config = dict(
    model='CTC audio transcriber',
    dataset='read English sentences (LibriTTS-R)',
    train_examples=15625,
    n_mels=80,
    hop_length=160,
    input='mfcc',
    spec_augment=True,
    win_length=512,
    tokenizer='char',
    vocab_size=32,
    arch='transformer',
    norm='layernorm',
    norm_position='pre',
    activation='swiglu',
    mlp_ratio=4,
    head_dim=48,
    fused_qkv=True,
    bias='all',
    qk_norm=False,
    parallel_block=False,
    inner_norm=False,
    drop_path=0.1,
    subsampling=2,
    layers=12,
    width=192,
    positions='learned',
    init='small_normal',
    residual_init='zero_last',
    optimizer='nadamw',
    lr=0.0012,
    beta1=0.9,
    beta2=0.95,
    eps=1e-10,
    grad_clip=3.0,
    l1_shrink=0.03,
    steps=9000,
    batch_size=128,
    epochs=73.7,
    lr_schedule='linear',
    final_lr_fraction=0.01,
    warmup_steps=900,
    weight_decay=0.1,
)
Rows from block 5 of a small CTC audio transcriber, named by matrix and row number. Rows with one number belong to one neuron. Each number is 128 + 24 x the weight over its row's rms, rounded and kept within 0 to 255. All counts start at 0. Numbers have three digits each.
After each neuron's rows are labels from the 100 clips, of 14976, where the neuron reaches its largest size: "strongest on" is what is common among them; "loudest" is the band of the loudest frequency at the time of the peak. Only what is clearly more common there than usual is listed. The data: read English sentences (LibriTTS-R).
# gate: MLP gate (model.blocks.5.mlp.gate.weight, 768x192), inputs 96-143
# fc1: MLP up (model.blocks.5.mlp.fc1.weight, 768x192), inputs 96-143
# fc2: MLP down (model.blocks.5.mlp.fc2.weight, 192x768, transposed), outputs 96-143

gate.671:127127128142130128126127129142127128104141096129126152129125129126129129176142032132116127131128142129127128047133130161125127128128128127127161
fc1.671:046088129093129154104128128128128130128128127112127127125128123124130128145129129128127133130126134138127129115200127136219133131128129126128128
fc2.671:118120126099127129126128132128192099128131132133154144130128127128126130160128148122123119130124128142156130109128127150130128128132134121126093
strongest on: voice: female
loudest: 500 to 1000 Hz

gate.2:118128132127128158123132130126128128128139118129124128123129185124127131151106113136110128127101127115129130139128126128132128136128127127123117
fc1.2:133127127128128126130106069127124121127129142129127150131128126108134128128131129145130160131129128136127133118025130103127128202148128097130127
fc2.2:128132128129129146127128130125127132130127130132147067114127154125128103128125112127131134114128193125146125174179128030163117130129127168131131
strongest on: voice: female
loudest: 250 to 500 Hz

gate.133:163105126111090128117128126128126124129129157128128128128123132134132125129128076175118128188185129128130150151120130128127128165096137128129128
fc1.133:137128234108122124128123127134122112105130118131101129119128093128129126128132127128128124149136148129129128129128129131152182129049052115128128
fc2.133:126127130124132141128123126132128129130128144127128125119129186130130132106126131112137127108127128128128000138133062140115129124129154127122126
strongest on: voice: male
loudest: 250 to 500 Hz

gate.483:132136140115128123131179137103131128127126129128129128129128133128128128124126108116131128061133129046027128227128167100129132136124136128255137
fc1.483:112142126163120238129128127115126129128113126127212172110133122127087155134132129128128129151131130129128128130091128128255128127109133201129128
fc2.483:127128129111137127128122115132193131126111122145124128128133106131127061128235130126130099122128047128124138255126128125133093129118111125130127
strongest on: text has "you"
loudest: 250 to 500 Hz

gate.194:127128129122126126129125096124128129130130128115128128126129128128128130128128127129129145160126127123128130131095128127128165121174135132129129
fc1.194:119132128125131053133125074129149102125146121131124129128129141120130108127096126123126123124072126127126165128128127122127154128154128128131145
fc2.194:152133116114102124130116127128131128123121124034095128131116153121126126129108119135134129128126171131168173122065127129128128128155112124148128
strongest on: the word "for"
loudest: 1000 to 2000 Hz

gate.717:131130187125119130117123127128128066126147129130140128092128128126125122063122126106129139120128199128032138114128137141130128114130125133134162
fc1.717:129154140152179135189129128121111127126146129127122128129118143130128154131118125126125125138124123132128087141125128128131130217128139129128127
fc2.717:125134163145123178128129126134111063126165118129144127129147127126125105118133129126128129127121129129026119133157126127140128130127128129135134
strongest on: voice: female
loudest: 250 to 500 Hz

gate.529:115128129085121129127115012106129129120109124113132132140126118119148128132130129098129134127128126129081128180087147120144128141133137128128121
fc1.529:134170131126128124128147123124118126126174130099129128128128134128127160123078160162128128126129199130116126057173125132120130113124125125010126
fc2.529:052133179136119135128129116130054127125131129124129128188130143130125133128126141229234127131121139126093129128136128129134106128127160124101143
strongest on: the word "you"
loudest: 250 to 500 Hz

gate.459:127126128123117152118124145123115095111139136123130131129110133129113127132128173125138128142128152122126127130117169229130117132130140127130128
fc1.459:127128128141157128128129134129126151108125126126101118128128073128128125124088124128148134128130117167129255127136124127122134129124125121095125
fc2.459:126128122127134137117131131131132127005092126128113128128129123129134139126127125092132118153132146147130181129139132253131134128101110129125120
strongest on: the word "she"
loudest: 2000 to 4000 Hz

gate.197:134128127128127128129130128163130081128161131129128132130126115128097128126130124129128125160131155122127222127124129130128161170128089136128122
fc1.197:127132130119128123128110128125126127126124138133143126153128128121128104129127128127167255128127128127139162138052137127121119122129165128141130
fc2.197:127147130129119127128128128121119128136125129132035123129126128125128053126128115148127208125109131114140133129026128118116128122130125127131134
strongest on: voice: female; the word "i"
loudest: 250 to 500 Hz

gate.511:128128128128129128143127127131136128121131131129128151125128135147075122131129118129121126127130128193129110122120083128151129128129134129085129
fc1.511:132127121095132128122128127129159116125129113128128126184127100128131129099128128127128134127125129133129123125130117170127136130079125236096125
fc2.511:128123117128132126117128141128124081129130075132192127126126122127143119129127155128128129125137116130126082130141130126126128159119128130128129
strongest on: voice: male
loudest: 500 to 1000 Hz

gate.767:138130128129126203085124098128127145129123080113130127086128126128133033093142141117128141126127152127132126095124124127127120127133129171132030
fc1.767:101127063132125130130103065108128131129128089112126130128128124128131054128135128144091127108096136255127121112128137075128096120128135127127123
fc2.767:212130129117126145111127078126132210136124122106124122128127129127129000128128132129127128126123128132131129109128129129129124123123111128133060
strongest on: voice: female
loudest: 4000 to 8000 Hz

gate.241:111122109102128126132124123135128122210123125118125129127129139131128128131129190131129120129128131147126152138093131172129108126128162125062073
fc1.241:139066128125119127130127255129214131128128130129194129128128129085134092128128080133128129084128128128137127125128119128128128128127127136126187
fc2.241:085083133126128127133120177131126133121061125169154054186128128124123128119115124173102128103130128139105128150127163098110131131130129128128132
strongest on: the word "i"
loudest: 1000 to 2000 Hz

gate.663:119128090125131128138128127124126127129126133130124112128131128128218124136129128000111131127131124125120128126126120124094138127118128126172131
fc1.663:135158122121129123120107184156131128110176128101126128130129132192122135180090134134026132118129119105183134117174065131117128131130130132129140
fc2.663:131123161067134129224129140114172136122128104069125149123129130117124170196113129126166127126147135129126127125132042137128148127128074128129131
strongest on: voice: male
loudest: 500 to 1000 Hz

gate.621:126129137126130128131128057125037190225152128123127135124131130129127167128128128129125102124109127129083126124086137123128129126090157147096125
fc1.621:142129192112080129128193127148099168142119133128156128128126129138137133137124130128131130129127092127133070155126134125126130123149126128118078
fc2.621:111128138132128122121128115132134130155133133144123161126131144131131130124121138130106128129128127115104133179120133128128123127134134103128140
strongest on: voice: male
loudest: 250 to 500 Hz

gate.189:101128127136128128128129127127128129074131127127128127153126185154128128139128128128130128103128124126093128127128122192127127141126138128133116
fc1.189:118245112127128128123127127121121065124123125086123137129128128128126132026128144126122128161125127167127145128127128128127127126130130097126218
fc2.189:128122144127140127126128128129127127105144140128129127121128130154127128163126107127127128130074118112050126133132131129130133147128151130142132
strongest on: voice: male
loudest: 250 to 500 Hz

gate.39:106127132128127130128128128101128130132103129129135127127125128133130128069124128082134124128129225130175155128118141127065128119123134117128122
fc1.39:124127126128129116128129106138162128127127127192128127143128126128128126121131129149112139129107124126108128117127128128154128130128128133170128
fc2.39:085127115129153133128127111117125128125127131130126126131138128128128130130197128128140129129127127130130128121134126148128130067013121127128131
strongest on: voice: female
loudest: 500 to 1000 Hz

gate.714:125130144126127129123133133132142126191118145132128199123137127131128170124128129128128123119131129129149128128127128128129185126129131134129125
fc1.714:151128128126133129116128126130138143129129129110128152155132126156128082132122127203126129127129110104124128105131124123128117128140120045128110
fc2.714:132128136129139127129128060123051105113135137133127117128127172122124081202127095131129128183130122174128156120128126107132127128126126127125234
strongest on: voice: female
loudest: 250 to 500 Hz

gate.733:151129128123129123131135125183130126128131144032129134122128107129128134128128130131134117129130131130128130103177142128131238201138120133126128
fc1.733:128138119116122130124114119129150170122128128131127115126128127107127135127125130115119129127127133135120125140122128121135127128145126255157190
fc2.733:094127093086134113124127124128140143160129108127132128146121129127141119127130151115129125115100128128133129124120127159128126126128128117154167
strongest on: voice: male
loudest: 500 to 1000 Hz

gate.710:127131126161128128123123125118000118128127171125097137149128154129128127131120128132064131159123127132104125135127124128128125128130133191160158
fc1.710:128129121126127206128124126127130116097094128129128250128133126124138031128130129128116125053127138129125134128148125128121122129139174136126130
fc2.710:128132128124127205128134118128129131126125128127128146108126128125133129118132129135144114115114134129109198107137123113128125130130128132115130
strongest on: the word "she"
loudest: 2000 to 4000 Hz

gate.349:126130107129096081132129124127129127124188126128139144128118128128124130127126140140128134128075132239128122143129192127129122131132255128128124
fc1.349:139133128149145127160128128117134129116127127236128125124129156124126146150127128125129128124128192131127125111128127129128128128104130128129090
fc2.349:126105124107128123177134139118128102128130110179198128131125156103119161132127128128116128126128128133128128130127195128166133128128128129124122
strongest on: the word "be"
loudest: 250 to 500 Hz

gate.383:157128129104125128131125128117128114130128129122112100129130211130127129138113131121129133116128128087128109127131128130127117189128107126128131
fc1.383:130129128117128123127126124127129135128129138128125130136128158132129114109128129000127127132122092126134127148114122123128124128140126129129128
fc2.383:128128128136125129129121122125129130128143120092129130102128127131124130160123128130131124079132162137123103128132126226127133141142133114126148
strongest on: voice: male
loudest: 250 to 500 Hz

gate.52:138128129142127129103128128128129128141129189105135126172127154127136127128128127121127127130112048126130114128128130128140128123138127128128128
fc1.52:128129122127112136128132149130129127129134138126133110145129127126128120128128128119126118137128127128135130127128255180122132124126128126141116
fc2.52:127119128127127129132127125128127123128128041132126125118128127128128127131128127128128128126128151127129129124128126127126125130128128130125128
strongest on: voice: male
loudest: 500 to 1000 Hz