{"model": "CTC audio transcriber", "dataset": "read English sentences (LibriTTS-R)", "train_examples": 15625, "n_mels": 80, "hop_length": 160, "input": "mfcc", "spec_augment": true, "win_length": 512, "tokenizer": "char", "vocab_size": 32, "arch": "transformer", "norm": "layernorm", "norm_position": "pre", "hidden_act": "swiglu", "mlp_ratio": 4, "head_dim": 48, "fused_qkv": true, "bias": "all", "qk_norm": false, "parallel_block": false, "inner_norm": false, "drop_path": 0.1, "subsampling": 2, "layers": 12, "width": 192, "positions": "learned", "init": "small_normal", "residual_init": "zero_last", "optimizer": "nadamw", "learning_rate": 0.0012, "beta1": 0.9, "beta2": 0.95, "eps": 1e-10, "max_grad_norm": 3.0, "l1_shrink": 0.03, "max_steps": 9000, "batch_size": 128, "epochs": 73.7, "lr_schedule": "linear", "final_lr_fraction": 0.01, "warmup_steps": 900, "weight_decay": 0.1}
Rows from block 9 of a small CTC audio transcriber, named by matrix and row number. Rows with one number belong to one neuron. Each number is 128 + 24 x the weight over its row's rms, rounded and kept within 0 to 255. All counts start at 0. Numbers have three digits each. After the name is the row's rms in percent of the matrix's.
Before each neuron's rows are labels from the 100 clips, of 14976, where the neuron reaches its largest size: "loudest band" is the band of the loudest frequency at the time of the peak. Only what is clearly more common there than usual is listed. The data: read English sentences (LibriTTS-R).
# gate: MLP gate (model.blocks.9.mlp.gate.weight, 768x192), inputs 39-77
# fc1: MLP up (model.blocks.9.mlp.fc1.weight, 768x192), inputs 39-77
# fc2: MLP down (model.blocks.9.mlp.fc2.weight, 192x768, transposed), outputs 39-77

loudest band: 250 to 500 Hz
gate.58 116:101129145131153129128128116131127131178137128155122135140109129128126121104156122127128122128107133118128194132128129
fc1.58 108:129128166127187128127127128130109134153205154136099168131126112128126126133128140127118124127128156076122129122128128
fc2.58 087:128128105129066128124130129130139128090059079087132128129128128129133138134115142134139125123134128139131104128126131

loudest band: 4000 to 8000 Hz
gate.721 137:128123149064129128131128203126122126041125134136126161128136048130135119128130126130128128133101127128136124122127122
fc1.721 100:094127150138129121108126119126186125126125127131168125086128133124103128118129128126128128122128125125128134121163125
fc2.721 113:138075133136131126128068123113131125128124055128218130129165084142128146128155160127142021129128128125078065139100081

loudest band: 4000 to 8000 Hz; 1000 to 2000 Hz
gate.315 117:129119085121123139128129130127145124125127126128128181122128080129166127123146145180127129131126128115158128128130119
fc1.315 121:126128166128128128126128143128101128128125134129128128125128128123125131191128124128129127069128128147080127128137136
fc2.315 108:128131128127126141149136110128129128127118148130127123128130128128130125120130120151143160123127129167122141127103127

loudest band: 250 to 500 Hz
gate.85 109:134129126143124127145112128129128129065128120119138128106166128147161126128128131128129128128127128127128100142127127
fc1.85 103:128134129128144130063128127122214126113129134128086158126126167126128132150118137187151131126103127127130115136128049
fc2.85 103:137174126116128129117124121128132130117133128141128126115126128127128128128152134128126127130127144136116036127109130

loudest band: 2000 to 4000 Hz
gate.170 103:128129113130132127122136129128129130125068129238132128126195150172126117129123127128132128133122120131138126178128139
fc1.170 114:128148126137128128120121119128103109126174128122128124138128129135127139128066124125125138128149132127130090165127152
fc2.170 108:131189180128131128128119140128126136127129131128130128128138128128132129191127128137128131128131111129133129145132111

loudest band: 4000 to 8000 Hz
gate.274 091:125128128130135129128202129162133026134127175129127128122137128124126126106127129127133205127125132128128130127097128
fc1.274 094:116201117119121129130119128078128121123115127191128130075129132128127127129127194135127134140097103126129133131128188
fc2.274 086:123123127129126126164133141128136136130144121123125119107124128129118126127151128133129134129131150172111128127123110

loudest band: 2000 to 4000 Hz
gate.713 095:147126124115137159131125127128128130128116109111126131138129140128129138126129128128113127137106131109128124128128166
fc1.713 090:151115128122123127131118128107129132128125126210128097129093153126130127141142132098127137127132128127128128127127128
fc2.713 097:129128120128113129128130132123128125128108057128136128128125127128128172122128129087125082135173126128133125125128125

loudest band: 4000 to 8000 Hz
gate.519 101:125112128087126131128171129132141154128148135127144132128067154174126142131129128127128128128127172140124122130129125
fc1.519 099:131122115128152128132151107129128123126130124190129128120127051134201128129119014140151131131128127128134130128130126
fc2.519 094:129109127108125128129102129127127135128172127128129137127127214120112209066132141128131131130127129127140129070106102

loudest band: 250 to 500 Hz
gate.530 099:127127127128129156134129128129129128128128124095128128122197121127168128128136131128207129127128171126123123111126128
fc1.530 101:128129127130112129119114104128136128125129039128127103120131127125128129123202128135107119127169128129138126159131128
fc2.530 095:128110126129128128178092111129128115135150129116130128154163105127118127057211123142130108129145172127114060128101127

loudest band: 4000 to 8000 Hz
gate.716 096:131128112128114132128130128128124128128121124130129223121128120082121127134128125162106128157132137135140129060114128
fc1.716 095:112101129161114128121128142128127131128126105169125133128100146066096129156138129075134131128148139116097128133088130
fc2.716 102:126126116113131131137178130126104165127130126123129129120129126129125092036164128128101125129128126145159128128126130

loudest band: 500 to 1000 Hz; 250 to 500 Hz
gate.638 080:128128133172102105122130131127167126126137158111129129129069125121128141128125254190132126137125151130157133131128129
fc1.638 099:113133134128129127135127129145133129128112128120133127128128125129054122128126148106089142118127134128042128101139155
fc2.638 102:129126132124130115130109119127126169122128126181128130139198124036144129255128129127130126128121130128144214129127129

loudest band: 2000 to 4000 Hz
gate.326 103:128127121128088123131127171152128117128130129130216129120146128128131115128128128106129127133116121128123022129128127
fc1.326 095:137140144148136127127133129129092133171128129141127127128125130141127128121125137127131126103128102130128135121126095
fc2.326 102:128130127130139131130145108131143173127128128128049129131121124135130133128154197122119115124140125131186178133128175

loudest band: 2000 to 4000 Hz
gate.441 090:160126128129128129101129115128129071127130121127130155129135128090116128126128127136130108127090129129210130127128128
fc1.441 112:155128150090128124099129021128147130136128127156129116128119128128124129131136128123134124122124127131128128120072134
fc2.441 103:129128123080128121129145128129130118130128139127243135126129187127112175133138153123113108130129127147068142108129128

loudest band: 500 to 1000 Hz
gate.73 084:129128063129127173130123147128177133126120129121143105128110128132190124129125127137128121145157117087137109128128129
fc1.73 093:128121128126179123131114138127141128113128127133155129129128142110156138132099093120129139128097113129129132183132128
fc2.73 088:128126128127130129128130110131129126161126055100130127128124129130100126180127132129162128131127124106115115135123140

loudest band: 4000 to 8000 Hz
gate.520 096:127129122128126128255128130121100116097123132170066127142126133128128134123148147128077169128096128126122123128126119
fc1.520 103:124121127125128128127128132133129087126130112149128163140128116128096128128127153137128191129132139128169145128101136
fc2.520 103:108112123128128128129119069160129128088128121123141127115145129126125126177106129123132140127127129128128130133142152

loudest band: 250 to 500 Hz
gate.708 098:127126208130088130116091136136131131128102127128128144128129137118126117128127132082129128122128103128105128149128129
fc1.708 093:126117130127128134130127131128128128119128128077148154130129153110126126123133128128105128104128127139130127162190121
fc2.708 100:126107130128177130120129131139135143131128131070137121126128128138053152135127123128124122126132129062126128124117188

loudest band: 2000 to 4000 Hz
gate.9 078:128083129129128130127127127131131122132128129129138132130127115126112126129127145137131138135131128141112123145130111
fc1.9 107:128131125233131140070127129121121129128131126128128098128130129128129126121095128129127117125015118127127127135128127
fc2.9 088:147181124136129130136143074128126147117128128139098122128127132129200115127123125128140128137126125119168159128110130

loudest band: 250 to 500 Hz; 500 to 1000 Hz
gate.121 084:126130104126134129127130154128126129130139120194107204135127128130134128227127107194128127074127128114126128127122124
fc1.121 105:128134101132117126115129141127121130129134127129131126070125130132128128203128128143125161128107131123149134126127125
fc2.121 106:182129127138092130129133118153126102119182195116172128128103127128098122128113129124125144126129128126188126127128128

loudest band: 250 to 500 Hz
gate.113 128:122128129128140089128128127128139130126128109131131126128127128132128126123125117123131131105128130128217136129163128
fc1.113 098:141128128124125132128128134129128125127128135129096141129105124128138129113133139150116127125088128125130129160128116
fc2.113 095:125127130058128131127128194127117134166127089129131119121164132129102173105125129142128126087128130111071127132099148

loudest band: 4000 to 8000 Hz
gate.557 093:129130128083124122129128119126222128129110127209132158128127043108124110106118137127128135114136133129128128122121112
fc1.557 093:127131132127129122125121000131128128127136104126129116128127055128128134128077184115133130128124131129128125120127128
fc2.557 089:134133132130179128128129129129130129119128129024126137131129144105125136100127104193178125159126130125123131128128126

loudest band: 4000 to 8000 Hz
gate.414 107:130130132128127128128133127190132126125126130132129125083129128128131127158127146128090128128123138130127119127222129
fc1.414 096:127117116137196129125131127134131129125129131129130128115128205154127128131137128131128131127121127128081133123127128
fc2.414 092:127129120124134128127082138033152155128159130130109129127152127126134134114079125143103039081127125134145129128064138

loudest band: 500 to 1000 Hz
gate.232 144:127083104140115125130151125015130160130131125142128131074120119134128127128102021131130126129131130126121127129127125
fc1.232 109:129132128129131143124128126057091089128115128119142123128125129136145128129131126096141129128060129125135129127127122
fc2.232 101:128129091126122123127146142128199142156130128199127129120112128124128109128128099175129074127181131128165128129207119

loudest band: 4000 to 8000 Hz
gate.596 084:103134124120125125151170129116117128134159140130136128119127106128128134128128128129113128128129131158188130112121126
fc1.596 090:127153150144122130133127119127100141128125126128127128126126118121129128134110129128128126070126130189128084127133109
fc2.596 092:127127125127129129123139114126126125134129133125126132128127128128128139128128133130121125127141126116131154059128127